Weights of a small audio embedding model.
Data: trained on synthesized solo parts of chorales (CocoChorales), 39062 training examples, 1.8 epochs.
Rows from block 2 of a small audio embedding model, named by matrix and row number. Each number is 128 + 24 x the weight over its row's rms, rounded and kept within 0 to 255. All counts start at 0.
After each channel's rows are labels from the 100 clips, of 14976, where the channel reaches its highest value: "peak on" is the class under the peak. Only what is clearly more common there than usual is listed. The data: synthesized solo parts of chorales (CocoChorales).
# conv: width-5 conv, stride 2 (model.blocks.2.conv.weight, 288x192x5, standardized in use, each kernel summed), inputs 0-191

conv.133 [113  84 137  91 140 114 114 150 132 152 111 137 134 103 110 146 138 136 147 110 221 100  87 122 106 108 152  94 112 164  99 164 159 115 145  81 128 121 136 150 169 126 108 140 128 129 138 135 133 108 181 106 141 100  92 118 137 131 125 108  94 138 127 110 108 109 140 117 195 102  90 113 143 104 127 141 107  83 127 117 124 145 151 124 112 147 116 142 109 118 139 130 116 119 160 175  95 160 143 138 161 157 135 118 126  96 111 147  90 169 112 176 149  86 106 115 119 106 101 129 139 120  99 109 152  90 110 132 143 105 131 138 103 116 132 111 104 140 166 125 114  95 122 158 122 145 132 107 120  87  96 117 128 185 123 123 115 122 107 136 156 125 125 160 136 125 121 124 107 126 130 104 123 156 149 165 127  91 130 137 198  92 150 106  93 128 114 148 113 105 155 170]
peak on: B4

conv.196 [121 142 118 169 104 169 143 142 127 110 107 141 125 117 141 117 118  99 106 169 125 149 153 114  77 124 125 143 132 145 192 101  89 102 153 128 104 124 125 183  93 161 112 101 121 116 106 146 167 145  86 141 107 120 166 118 136 163 118  94 132 122 145 120 149 143 148 136 118  97 115 124 112 128 100 128 143 177 119 114 140 117 111 105 105 107 148 133 144 128 166  45 139 122  68 108  92  93 132 118 135 118 146 148 128  92 156 152 123  94 146 110 116 126 189 159 125 140 130 115 139 144 129 145 111 115 124 114 129 135 114 125 162 141 103 110 138 150 125  96 135  93 128 118 148 107  79 148 130  99 140 127 139  98 167 136 134  91 148 158  99 184 125 103 122 124  81 137 123  90 121 136 130 157 156 155 118 170 106 127 154  88 158 142 136 167 113  88 116 116 102 123]
peak on: F#4

conv.30 [ 91 122 170 113  94 136  85 132 178 113 105 140 152 132 142 115 113 139 110 147 148 108 115 114 105 117 166 120 111 212 132  87  98  94 137 114 156 123 127 174 122 143 138 119 131 135 172 126 154 131 110 116 117 105 173 112  97 134 111 123 128 136 138  96 101 137 167 108 117  95  75 153 111 124 102 157  97 113 150 136 121 161  88 138  96 135 148 134 123 124 162 136 127 130 137 171  96 124 111 163 127 127 131 117 156 103 124 133 115 147 136 120 139 114 137 100 147 123 110 129  92 129 112 145 143  93  77 114 110 108  91 145 107 157 164 160 146  87 108 133 158 121 119 104 144 102 109 125 114  85 103 129 128 126 126 132 127 120 119 184 203 191 144 153 115 116 162 131 113  98 114 128 156 125 117 121 135 105  91 179 150 102 167 124 133 140 114 127 136 103 157 115]
peak on: B4

conv.60 [ 85  96 135 169 115 166 102 139 151 100 114 125 105 152 153 109 128 125 116 123 137 142 143  84 105 146 165 119 112 170 155 116 110 102 162 113 124 115 125 159  92 127 135 102 112 139 156 134 169 159 112 111  96 144 183 118 111 142  91 107 169 138 159 105 158 158 139  76 106 103 121 141 116 169 112 133 147 163 130 133 125 155 104 133  99 124 103 151 115 144 145 108  88 125 128 145  92 119 170 170 137 123 153 113 121  93 138 121 153 133 130 103 131 145 115 120 105 158 137 115 100 134 111 181 139  92  76 104 128  91  72 152 163 177 144 132 133 120 101  99 132 105 129 101 138  85 100 131  82  88 113 110 145 140 146 133 124 104 134 127 129 154 135  89 126 115 115 111 126  83 103 158 146 136 125 118 134 144 106 148 133  95 154 152 105 165 102 138 149  95 166 109]
peak on: F3

conv.153 [ 97  93 135  88 140 112 113 128 148 143 130 118 112 109 122 158 120 118 174 122 164 113 108  99 106 117 162 101 101 182  77 131 106 131 136  75 131 122 137 150 143 111 114 137 136 155 145 129 124 126 141  98 116 113 139 133 121 120 117 105  88 134 122 120 104 104 128 102 153  87 126 134 113 102  86 167 116  84 166 114 138 180 112 137 176 137 129 132 114 107 139 139  90 124 145 176 111 134  93 132 112 139 130 129 127 128 105 112 120 155 114 160 162 128 112 125 120 142  99 127 117 143 101 129 177  71  95 122 127  92  93 161  72 144 171 152 136  97 131 122 137 141 126 133 117 123 122 124 117  94 112 112 106 141 110 118 115 120 122 153 238 147 146 189 115 115 141 116 148 109 144 136 153 129 122 132 136  95  93 156 125 147 159  91 123  91 131 116 121 113 159 149]
peak on: B4

conv.64 [ 98 100 128 102 161 111 120 135 106 120 141 125 132 134 127 144 121 120 160 103 172  66  48 127 135 106 116  90  98 123  87 158 192 117 138 123 115 119 153 138 145 134 107 121 110 129 117 137 119 126 163  82 127 135 111 128 153 160 127 149 122 153 108 162  84 119 150 126 169 137 123 132 168 107 152 108  68  96 103 122 109 139 144 118 126 141 117 126 125 123 148 142 152  98 184 158 116 131 133 135 137 136 136 118 141 111  97 146  64 163  96 149 158 108 133 116 108 107 112 125 144 152 141 120 117 155 121 139 163 142 176 128  85 147 137 138 146 130 158 120 122 103 134 143 160 142 159 117  96 142  94 114 108 160 109 108 118 166  78 122 103  77 110  93 117 130 150 119 112 157 141 112 129 167 141 178 140 101 128 106 160  74 135 110 118 118 133 155 121 121 129 148]
peak on: C5

conv.195 [108  93 152 114 124 114 107 121 133 111 158 127 109 110 115 132 119 132 151 121 128 106  75 104 129 133 141 103 116 136  87 110 134 134 137 131 173 123 144 130 107 134 125 130 111 145 166 130 113 131 130 102  97 114 154 127 118 131  99 135  91 133 122 172  99 127 127 110 112 124 128 180 126 120 127 123 105  88 134 142 113 158  94 114 149 144 114 129 144 127 126 182 108 127 161 163 138 130 104 154  79 109 118 112 131 147 134 103  70 159 126 107 152  96 140 108 143 129 135 124  98 109  98 135 152 144  96  94 125 116 129 140  75 156 227 184 170  69  99  95 133 144 125  90 148 114 114 124  85 113 125 118 110 121  92 116 108 146 127 148 198 132 114 147 101 107 200 106 148 135 143 122 140 119 100 120 107  95 137 134 103 152 134 106 118 101 129 150 157 128 152 123]
peak on: B4

conv.122 [139  94 133 128 100 129 106 121 150 123 124  89 138 127 122 119 107 147 123 128 150 117 104 124 116 138 142  77 144 138  70 144 150  85 103 145 134 147 128 120 139 149 129 124  81 114 134 128 130 126 173  81 121  76 166 132 167 132 119 139 102 124 135 127 141 121 131 126 132 114 109 170 115 132 147  89 144  88  74 132  98 130 142 101 105 133 129 123 132 110  97 153 115 124 150 168 107 129 119 157 118 134 117 118 130  96 142 111  67 168 114 137 131  76 147 128 141  76 134 118 156 126 139 114 132 164 107 123 146 124 175 114  81 176 160 170 153 114 134 118 140 137  76 139 204 150 112 133  98 110 102 144 121 148 106 138 108 137 130 111 150 101  92 123 116 113 160 117 121 140  93  66 119 124 165 183  96  92 121 125 134 125 104  99 122 110 151 144 144 141 157 153]
peak on: B4; A#4

conv.111 [127  87 132 198  88 164 133 126 139  87 112 121 125 140 149 116  95 105 107 157 112 163 142 124 117 149 117 117 142 159 161  87  85 131 157 153 115 126 111 163  99 135 154 136  79 138 109 138 175 164  89  99  70 105 193 118 110 161  92 127 173 111 128 118 143 169 143 101 104 114 109 128 131 172 138 149 154 165 135 125 107 131 144 136 100 122 133 150 130 150 158 107 103 138  92  99 123 126 141 129 143 115 147  96 131 137 146 137 146  82 122  91 120 133 124 110 129 174 142 122 111 124 106 146 118 121  88 108 127 117 111 125 152 141 107 137 145 136 112 121 144 129 100 110 117  72 104 126  57  89 109 136 155  96 176 129 124 118 144 133 107 144  91  97 113 144 105 136 141 115 107 134 109 132 129 140 151 174 118 108 138 141 150 156 114 151 134 100 139 135 113  92]
peak on: F3

conv.190 [144 117 152 175  72 139 132 134 175  85  87 106 145 145 143 109  75 137  91 133  73 156 133 154 104 139 128 137 153 134 165  76  81 124 121 145 151 136  95 129  97 114 163 162  86 141 132 107 149 145 135 120  81 115 179 132  94 132 108 140 157  85 135  97 153 187 115 117 109 107 101 134 103 167 140 112 159 154 104 132 110 126 167 120 116 113 127 138 109 123 115 148 135 140 116 124 111 134 128 162 144 109 134  82 127 126 135 139 135 125 110  96 115 119 115 118 151 166 155 141  84 117 107 144 121 138 125 133  87 121 110 116 159 146 116 139 124 161 136 127 133 122  99 104 103  87 115 124  63  83 132 144 171  79 148 135 121 150 134 118 121 108  93 144 105 134 120 119 138 131 129 132 125 106 106 109 145 166 111 142 109 121 102 174 112 149 154 111 151 124 123  88]
peak on: F3

conv.147 [116 130 115 100 127 124 132 140 110 154 121 121 120  86  89 119 137 137 124 127 145  86 103 127 135  92 124 110 108 119 127 179 170 103 124 105  93 137 129 134 165 148 119  97 119 114 101 145 117 100 171 117 145 111  99 110 172 130 135 110 122 155 115 113 101 106 146 146 174 121 127 110 135 101 144 123 104 133 121 120 151 103 207 125 109 142 111 144 120 130 125 102 125 114 139 124 108 123 121 107 183 125 118 140 101  93 110 154 116 135 129 151 120 117 147 137 125  93 100 113 167 143 144 116 113 109 130 144 150 145 153 117 125 104  91  71  99 172 172 130 118 120 105 201 163 163 112 114 129 126  98 125 104 135 133 110 149 130 114 100  71  87 107  85 167 146  87 148 100 132 110 139 119 161 180 163 146 133 115 116 192 110 133 122 139 139 109 119  99 113 129 184]
peak on: C5

conv.206 [ 85  87 139 141  88 140 144 154 140 120 115 117  90 155 150 111 109 129 116  99 105 114 120  82 142 143 130 114 101 145 138 106 130 106 153 129 161 121 130 145 144 142 143 107 116 139 145 135 127 139 125 118  92 123 160 119 116 119  92 138 147 117 124 127 138 142 119  90 134  99 113 136 121 159 134 107 144 170 105 141 130 137 163 120  90 174  83 191  91 154 121 153  91 127 160 151  88 130 150 179 184 110 151  72  99  99 139 117 128 143 125 123 128 135 107 126 142 148 149  91 118 102  92 162 113 127  80  87 103  79 112 126 151 158 147 137 129 161 145 111 123 122 110 157 134 105  91 119  84  96 107 114 130  90 128 128 159 160 126 117 134 101 106  79 180 174 146 155 127 104 100 154 120 118 140 116 120 159 120 125 142 117 127 165 130 165 114 153 153  96 160 112]
peak on: F3

conv.252 [120  67 115 180 126 136 118 136 139  86 134 109 139 132 143 149 152 133 159 116 123 179 145 135 103 165 118 124 145 121 143 111 101 126 139 146 107 128 125 105 102 101 155 112  79 154  91 133 138 166  81 125  56 118 165 138 100 121  73 125 150  95 139 147 166 152 106  82 105  96 121 109 107 172 139 129 149 162 146 123 123 137 146 135 148 112 118 150 116 142 109 113  99 154 106 119 134 125 141 126 150 125 140  94 125 156 144  91 160 123 132 111 139 133  94 120 118 210 161 136  86 123 113 140 157 106 100 104 132  95 101 124 157 142 110 118 107 128 113 114 121 145 144 123  88  73 112 135  61  65 131 144 160 117 130 130 137 133 156 113 153 102  89 142 117 143  91 143 153  89 117 119 118 115 118 124 134 133 109 128 116 160 139 142 109 133 134 122 142 132 117 102]
peak on: F3

conv.4 [ 81  71 129 149 150 160 127 141 126 121 130 154  91 128 161 141 142 132 132 117 154 123 122 100 120 138 131 116 115 151 165 115 117 102 162 123 103 132 121 136 106 128 143 133 100 133 117 114 169 146 120 113  90 127 150 128 133 172  93 123 147 144 162 135 162 157 145  93 125 122 113 126 161 167 140 136 135 169 118 131 126 145 134 108  93 130  87 151 102 138 159  90 109 125 124 120  92 149 177 152 146 142 161  76 131  89 122 138 127 107 106 120 157 132 127 138 124 137 143 121 111 122 120 160 136 103  96  87 166  97  95 140 181 161 126  97 144 150 131  90 112 105 172 128 114 103 135 151  80  87 124 105 143 146 149 134 130 112 115 107 104 112  99  96 134 123  96 129 138 113  85 148 115 161 149 155 136 178 125 103 173  91 174 160  97 167  84 132 136  79 150 124]
peak on: F3

conv.184 [114 128 127 103 122 122 129 132  95 127 156 121 117 114 105 132 105 117 151  99 155  87  31 174 153 140 117 113 126  96 126 154 171 117 141 146 116 138 148 119 115 142 118 154  83 122  89 157 114 131 185  87 133 105 116 133 163 179 162 146 114 156 113 162  89 135 146 163 162 144 146 143 129 113 154  98  94 116 114 105 108 109 162 110 158 155 105 123 140 116 122 151 139  96 147 111 145 133 109 107 126 125 125 107 120 140 111 144  39 138  83 114 158  89 140 112 137 100 124 130 148 141 147 112 127 162 151 143 171 156 162 112 110 119 135 142 139 129 137 120 108 133  96 133 166 137 135 125  78 133 148 126 128 156 130 127 120 163  97  90  75  77 111 107 115 114 132 113 113 168 166 104 109 146 142 141 131 144 128 106 161 120 127 132 117 122 134 139 123 135 110 153]
peak on: C5

conv.155 [126 145 151  97 116 121 152 123 156 151 113 114  94 103 117  92  77 135  93  88 104 106 121 128 110 103 183 151 135 147 129 107  91 127 109 115 139 132 119 117 125 104 109 121 137 138 176  73  96 118 168 136 152 140 108 138 132 136 148 141 154 130 146  95 137 161 138 153 144 117 152 148 117 119 116  96 131 172 110 155 154 135 140 132 132 130 104 130  82 132  97 155 135  97 151 178  89 129 109 159 130 123 121 131  78  84 108 130 145 162 147 133 122 155 122 149 144 131  91 118 139 130 146 126 137  94 128 142  70 131  96 147 157 147 152 124 101 181 164 127 114 119 119 151 106 130  78 111 129 116 124 138 130 133 120 107 140 122  98 111 140  92 136 156 143  99 141 123 113 135 139 154 172 125 112 106 131 163  89 197 118  88  96 177 143 150 126 144 147  96 192 118]
peak on: C5