{"norm": "groupnorm", "rnn": "lstm", "warmup_steps": 110}
Rows from block 5, named by matrix and row number. Each number is 50 + 15 x the weight over its row's rms, rounded and kept within 0 to 99. All counts start at 0. After the name is the row's rms in percent of the matrix's.
# weight_ih_l0: LSTM input weights (gates i, f, g, o stacked) (model.rnn.2.rnn.weight_ih_l0, 512x256), inputs 0-85
weight_ih_l0.432 104:26 49 54 41 50 60 44 41 41 32 38 69 77 55 26 41 77 65 76 53 44 46 93 45 48 41 38 62 52 48 69 43 66 58 59 34 36 18 59 25 61 27 37 13 64 62 67 31 57 43 58 56 63 37 63 47 61 69 25 44 32 48 87 69 39 34 67 55 61 53 57 63 74 51 53 38 57 70 54 47 52 75 55 50 37 26
weight_ih_l0.433 100:41 42 61 44 17 75 40 47 36 60 95 49 88 54 19 62 79 60 34 78 70 27 56 51 62 42 57 78 65 59 56 65 24 58 74 31 33 48 47 54 63 27 61 22 67 70 63 38 44 61 40 47 56 39 52 41 53 38 53 57 34 49 59 70 54 48 55 41 56 32 24 66 45 44 48 39 52 42 44 75 60 45 50 54 48 65
weight_ih_l0.434 106:57 54 64 72 44 36 67 42 65 42 27 64 49 59 48 57 51 80 45 40 63 58 75 42 65 67 15 42 41 60 90 52 77 44 58 25 78 51 40 40 65 41 36 56 35 74 61 46 36 26 43 48 51 59 28 60 58 77 37 47 52 32 49 74 25 54 37 38 48 56 72 45 71 34 30 54 55 49 53 79 62 46 73 86 55 43
weight_ih_l0.435 103:48 51 70 49 42 66 67 56 70 33 51 40 71 76 48 65 57 76 40 42 58 64 45 60 62 45 66 48 58 63 57 35 66 51 42 26 29 60 45 51 61 74 50 31 44 43 65 66 32 44 42 53 31 55 67 34 39 45 60 70 60 49 47 39 60 63 34 90 56 60 73 33 64 52 55 51 54 51 33 66 89 63 44 65 56 59
weight_ih_l0.436 095:60 44 33 35 67 73 32 50 62 44 30 50 55 75 47 56 83 51 65 54 50 54 37 23 63 57 35 59 56 65 76 64 72 40 40 40 64 44 41 77 40 24 42 34 34 80 45 35 51 53 22 62 52 32 43 23 34 50 75 55 37 68 48 49 55 41 52 34 41 46 42 76 46 37 31 39 57 50 70 55 39 56 44 62 45 48
weight_ih_l0.437 092:28 56 39 56 44 51 58 40 50 63 48 78 29 34 52 46 69 47 42 49 55 62 81 24 78 59 55 61 63 47 79 51 57 24 55 42 57 46 48 61 60 40 31 24 70 66 45 44 55 57 45 65 32 61 67 38 54 53 44 44 65 55 57 63 55 49 25 33 42 50 56 65 53 44 48 63 59 22 45 50 50 62 42 76 48 35
weight_ih_l0.438 091:41 58 26 72 64 58 57 48 42 53 41 36 46 84 37 79 66 45 32 88 60 62 26 50 51 58 38 62 39 32 53 83 59 58 45 46 63 53 34 66 69 37 47 48 59 24 35 38 49 49 15 44 19 71 62 59 53 33 61 69 71 51 46 49 56 40 42 30 80 39 36 72 38 46 20 25 77 59 45 59 61 66 41 53 68 30
weight_ih_l0.439 111:61 34 58 38 29 42 52 38 39 75 74 97 79 73 25 52 36 60 41 67 51 17 46 41 62 57 51 51 93 65 35 44 62 80 65 37 60 65 35 54 86 34 55 36 53 60 33 34 51 69 57 77 42 50 58 60 49 40 55 42 39 65 81 65 56 41 70 83 74 45 48 51 29 37 44 45 58 34 47 48 56 75 40 46 53 44
weight_ih_l0.440 094:55 48 47 42 44 63 34 37 49 76 58 58 59 49 21 59 52 57 59 61 34 37 67 66 43 28 59 63 36 58 33 53 32 55 72 49 60 41 15 55 77 46 71 07 35 54 55 44 61 37 34 40 44 31 50 51 54 37 65 48 40 63 69 46 62 63 55 58 68 22 27 45 36 27 42 54 45 42 39 67 64 63 65 56 42 48
weight_ih_l0.441 112:31 62 42 70 27 53 57 66 53 73 62 69 50 76 26 53 39 66 26 79 47 52 30 41 47 73 43 71 63 69 39 49 59 58 60 19 44 55 53 64 67 51 77 38 76 38 43 25 43 55 45 66 36 42 48 73 46 29 38 52 49 58 71 49 44 59 72 57 53 44 57 54 44 53 54 22 61 50 55 63 83 63 63 59 74 54
weight_ih_l0.442 096:51 54 47 53 44 56 41 45 55 42 58 57 40 32 50 79 49 41 58 62 36 72 57 50 48 47 27 33 31 86 52 33 22 52 60 41 77 39 35 38 34 49 62 49 51 71 46 43 50 37 23 51 55 35 58 62 37 59 56 61 35 34 56 69 44 32 61 39 43 48 59 84 50 23 41 49 44 44 41 39 49 52 83 55 39 26
weight_ih_l0.443 098:55 39 85 46 20 67 43 51 55 55 28 54 51 61 31 72 24 66 31 62 37 36 59 43 60 58 39 53 73 79 36 61 61 77 42 24 54 17 61 43 60 29 54 51 27 75 39 28 31 24 84 50 44 66 49 56 49 34 27 56 38 31 47 34 39 70 53 44 70 59 61 33 70 38 18 41 31 35 47 54 21 38 44 43 34 60
weight_ih_l0.444 098:20 56 80 33 51 87 33 36 56 40 61 80 61 35 28 56 76 75 78 84 47 49 38 51 47 68 54 53 61 71 37 57 47 66 55 40 54 43 51 44 46 44 33 55 26 64 52 32 43 56 49 68 62 45 30 51 33 58 49 52 49 54 71 46 57 31 57 45 51 56 55 67 87 26 30 47 49 54 52 35 79 65 73 52 58 29
weight_ih_l0.445 108:43 53 38 43 47 18 64 49 48 92 47 58 37 71 48 71 32 31 50 55 49 59 21 35 71 51 30 82 54 59 49 47 73 79 61 62 42 57 57 68 56 67 60 35 62 40 59 68 41 64 40 57 42 72 58 59 19 42 56 72 69 64 55 60 35 56 60 57 79 26 31 52 19 56 55 44 66 42 58 30 45 69 29 63 54 57
weight_ih_l0.446 111:51 38 50 51 25 29 52 22 46 45 40 55 88 75 46 44 40 66 41 50 96 58 45 39 48 50 41 68 59 55 64 46 57 43 33 26 46 59 41 43 52 46 28 38 45 55 86 37 30 55 61 39 85 59 36 68 45 48 27 60 58 26 84 56 28 58 52 59 51 60 54 32 67 30 32 57 59 49 57 55 57 60 66 60 44 49
weight_ih_l0.447 090:56 45 43 37 87 43 18 61 40 22 36 34 30 43 47 55 50 34 69 38 48 48 46 36 53 72 30 37 26 60 78 62 56 77 48 48 64 55 66 58 47 64 57 58 29 76 24 52 35 31 45 39 40 70 77 40 47 65 70 63 46 64 56 60 24 62 60 41 47 53 58 62 45 26 46 50 50 58 53 45 40 35 68 53 45 35
weight_ih_l0.448 094:42 39 32 62 18 67 49 22 45 77 65 76 72 83 38 54 37 59 55 69 61 40 63 41 60 75 30 60 72 97 60 28 67 69 65 31 67 27 33 41 71 41 52 45 68 33 61 38 61 84 66 62 57 45 44 64 34 69 55 74 50 57 77 35 36 51 57 69 73 70 69 40 44 23 37 29 46 57 75 40 46 82 26 61 49 43
weight_ih_l0.449 110:54 56 47 74 42 55 51 53 32 57 51 44 75 74 52 39 55 71 41 53 47 24 47 40 30 46 65 59 41 55 58 49 46 20 74 71 46 79 42 36 76 26 45 26 71 34 50 23 65 72 47 36 54 24 41 56 75 68 46 20 51 33 31 45 65 64 42 37 34 48 45 54 55 33 40 37 41 59 52 74 68 35 37 35 63 40
weight_ih_l0.450 097:47 67 45 78 42 47 56 80 47 37 32 48 36 44 53 30 57 58 44 69 39 63 21 24 57 45 42 24 47 24 53 66 46 31 53 42 41 65 49 81 64 29 66 63 72 22 50 62 60 49 58 55 40 56 36 59 64 55 28 32 49 48 29 34 48 29 43 36 48 53 41 39 50 50 61 35 56 67 39 70 48 27 70 57 68 38
weight_ih_l0.451 114:36 44 53 76 32 38 81 42 53 50 42 77 65 56 45 61 43 75 47 49 99 70 68 55 43 38 51 40 60 63 81 28 42 58 43 17 56 53 49 20 60 52 41 52 56 66 70 36 56 56 36 42 59 39 65 48 45 67 38 49 38 27 56 75 36 33 38 72 51 60 74 53 54 40 43 67 44 67 46 49 82 54 65 99 41 52
weight_ih_l0.452 108:20 52 72 53 33 53 22 49 52 55 64 61 55 64 33 49 44 82 58 61 32 37 62 30 64 63 16 53 74 57 60 38 53 65 46 57 60 34 51 58 69 36 30 54 28 48 32 24 30 42 60 77 52 59 47 53 62 59 39 41 63 76 75 53 57 59 69 42 60 73 51 53 64 52 30 24 46 58 51 68 57 81 40 71 16 46
weight_ih_l0.453 092:18 65 57 75 34 42 33 55 59 36 44 82 55 68 39 56 45 48 75 77 53 36 48 42 64 57 42 42 71 75 59 59 80 68 72 23 84 50 20 54 56 38 54 60 57 44 35 25 59 73 62 59 48 53 54 59 52 47 38 36 36 28 79 47 34 36 52 24 70 65 42 62 27 20 53 55 45 28 47 72 43 54 48 52 41 70
weight_ih_l0.454 104:29 53 46 59 27 29 53 46 45 58 30 71 55 66 60 45 19 58 15 57 52 42 66 55 87 54 64 36 55 53 60 51 68 59 54 44 50 55 40 46 51 58 56 47 35 48 70 29 42 48 60 60 31 65 48 36 23 54 65 77 44 49 48 61 41 60 48 56 76 44 33 47 30 32 44 34 51 32 57 39 34 70 33 73 45 81
weight_ih_l0.455 098:26 74 48 59 24 65 45 44 58 46 55 52 42 59 56 76 39 57 35 68 55 42 52 67 67 53 47 50 58 64 78 69 61 50 47 53 69 54 55 72 53 53 42 42 52 42 54 58 45 31 35 54 36 44 24 41 56 57 32 36 48 14 47 68 38 60 42 40 59 25 51 21 29 30 55 48 36 35 17 57 56 49 46 67 52 37
weight_ih_l0.456 107:46 42 43 33 39 33 64 35 77 39 41 59 75 46 43 53 39 67 66 44 90 86 53 47 62 60 42 52 55 65 88 40 38 26 43 70 48 39 35 38 44 44 67 34 42 65 63 51 61 41 30 57 67 28 51 53 32 71 23 44 29 51 67 62 58 43 40 80 35 56 42 61 65 43 46 76 50 61 55 65 73 34 63 93 42 32
weight_ih_l0.457 107:20 49 56 73 37 66 45 33 44 44 58 46 69 54 69 69 42 74 49 63 45 50 43 46 47 64 32 59 59 67 76 62 43 23 50 44 65 28 70 37 33 35 21 60 52 61 82 49 40 46 54 56 58 68 40 53 42 72 56 51 58 55 54 57 32 30 42 64 39 58 54 52 66 32 42 78 37 50 56 54 67 49 75 79 56 40
weight_ih_l0.458 097:64 58 34 43 75 40 72 56 31 38 69 49 51 49 45 37 63 16 77 44 45 55 57 58 31 57 58 37 05 47 48 47 52 49 30 81 40 58 45 45 32 44 32 47 59 22 37 69 61 43 61 54 19 47 76 56 60 62 45 49 52 44 36 41 44 37 43 26 20 50 40 70 58 80 53 56 43 46 48 30 55 58 56 41 40 33
weight_ih_l0.459 093:49 76 62 81 60 57 52 45 49 41 49 13 16 51 52 35 34 30 63 79 37 55 30 41 40 42 54 34 55 46 35 71 85 55 37 73 38 61 55 75 42 26 63 50 71 52 49 45 35 50 52 52 18 46 31 64 49 59 59 72 46 35 45 40 51 46 23 19 38 38 57 53 33 28 53 43 41 45 49 38 28 63 37 59 57 55
weight_ih_l0.460 095:39 48 66 45 44 59 59 71 44 38 61 52 43 65 43 70 59 42 69 72 55 50 40 62 73 45 59 62 40 45 72 57 66 47 58 31 41 67 56 56 42 33 41 75 71 69 42 48 47 26 40 34 49 45 61 43 24 63 52 48 53 55 34 39 41 25 53 35 57 53 58 52 41 70 21 51 51 51 26 43 60 42 41 68 26 41
weight_ih_l0.461 101:51 49 43 23 43 65 33 51 49 58 54 76 51 71 16 82 26 36 84 58 51 61 72 58 53 60 34 51 66 71 62 76 46 71 47 65 60 74 53 51 70 34 38 39 48 33 43 23 62 68 54 78 61 67 45 32 33 53 29 57 52 74 52 54 68 60 53 39 50 60 55 52 78 26 41 60 51 42 38 69 31 47 48 65 48 47
weight_ih_l0.462 102:32 56 41 39 23 52 42 51 56 46 37 58 70 56 24 64 49 70 58 51 56 68 60 35 54 55 42 75 57 59 61 61 62 56 48 31 60 33 23 47 52 56 82 60 34 65 44 41 58 49 66 54 74 48 36 57 44 70 34 55 54 17 70 76 26 57 70 38 57 73 67 83 68 37 32 39 62 41 53 63 75 70 53 65 38 34
weight_ih_l0.463 098:68 66 35 75 49 40 42 47 37 55 60 58 57 58 77 59 50 52 52 48 47 71 37 26 52 31 59 46 28 24 58 50 23 40 50 53 36 70 41 34 24 64 42 73 85 26 32 82 36 58 23 36 14 25 64 68 61 49 54 43 59 42 58 48 44 43 57 39 35 38 50 63 39 61 46 63 76 56 15 52 34 53 39 54 38 42
weight_ih_l0.464 105:38 70 27 39 58 59 40 25 19 51 65 52 49 50 50 56 69 68 61 69 29 24 26 43 33 61 54 62 38 47 71 65 46 29 57 51 36 52 75 58 40 50 57 53 63 45 55 60 77 77 16 58 50 53 37 66 51 58 39 63 59 43 48 26 65 55 37 52 39 54 52 63 46 42 47 66 22 42 71 74 62 51 45 40 50 23
weight_ih_l0.465 098:66 61 48 69 48 69 56 20 28 33 79 59 60 57 37 61 32 53 45 29 57 54 61 48 34 24 38 56 61 66 74 22 57 44 74 42 53 47 46 36 34 74 48 42 71 43 56 50 39 72 18 52 66 35 50 65 46 55 41 44 50 39 61 46 68 40 69 60 29 53 75 43 42 42 39 59 55 35 47 51 44 64 81 48 49 39
weight_ih_l0.466 104:53 39 50 71 31 59 25 42 66 59 44 67 67 60 50 36 56 77 30 81 75 25 69 50 48 41 66 60 66 67 46 63 79 40 38 48 71 30 64 59 56 40 58 56 42 68 46 15 36 63 60 35 77 44 12 27 46 62 68 44 36 46 63 66 38 60 43 44 49 47 61 54 53 25 42 59 37 42 41 48 65 60 39 68 55 40
weight_ih_l0.467 094:49 48 43 50 58 53 19 52 17 34 63 40 47 40 39 24 66 37 67 55 37 12 52 26 41 53 65 30 59 60 56 58 45 59 73 53 40 48 33 63 72 31 51 40 85 48 31 41 46 51 54 58 27 38 50 33 74 32 56 34 16 51 70 47 63 38 58 00 69 51 24 58 35 46 27 16 40 13 57 69 34 40 46 22 49 46
weight_ih_l0.468 092:39 40 59 51 54 55 39 38 63 51 46 35 41 58 61 51 68 81 30 69 78 52 77 60 75 42 49 65 57 37 90 57 43 59 60 46 58 37 61 48 51 42 36 35 28 85 65 41 63 32 42 62 72 47 23 23 73 76 65 54 41 59 61 45 30 35 66 29 51 53 54 46 58 62 42 77 42 60 26 66 80 34 54 53 42 57
weight_ih_l0.469 100:49 56 43 38 77 43 61 56 36 41 45 41 57 43 58 54 67 58 51 20 61 38 51 61 52 58 61 58 40 52 53 47 49 15 34 50 40 48 46 60 40 61 36 51 47 43 44 44 56 56 54 37 67 42 73 28 41 56 75 38 64 47 32 43 78 50 30 30 43 48 50 38 64 65 79 41 47 29 47 66 60 57 51 27 31 68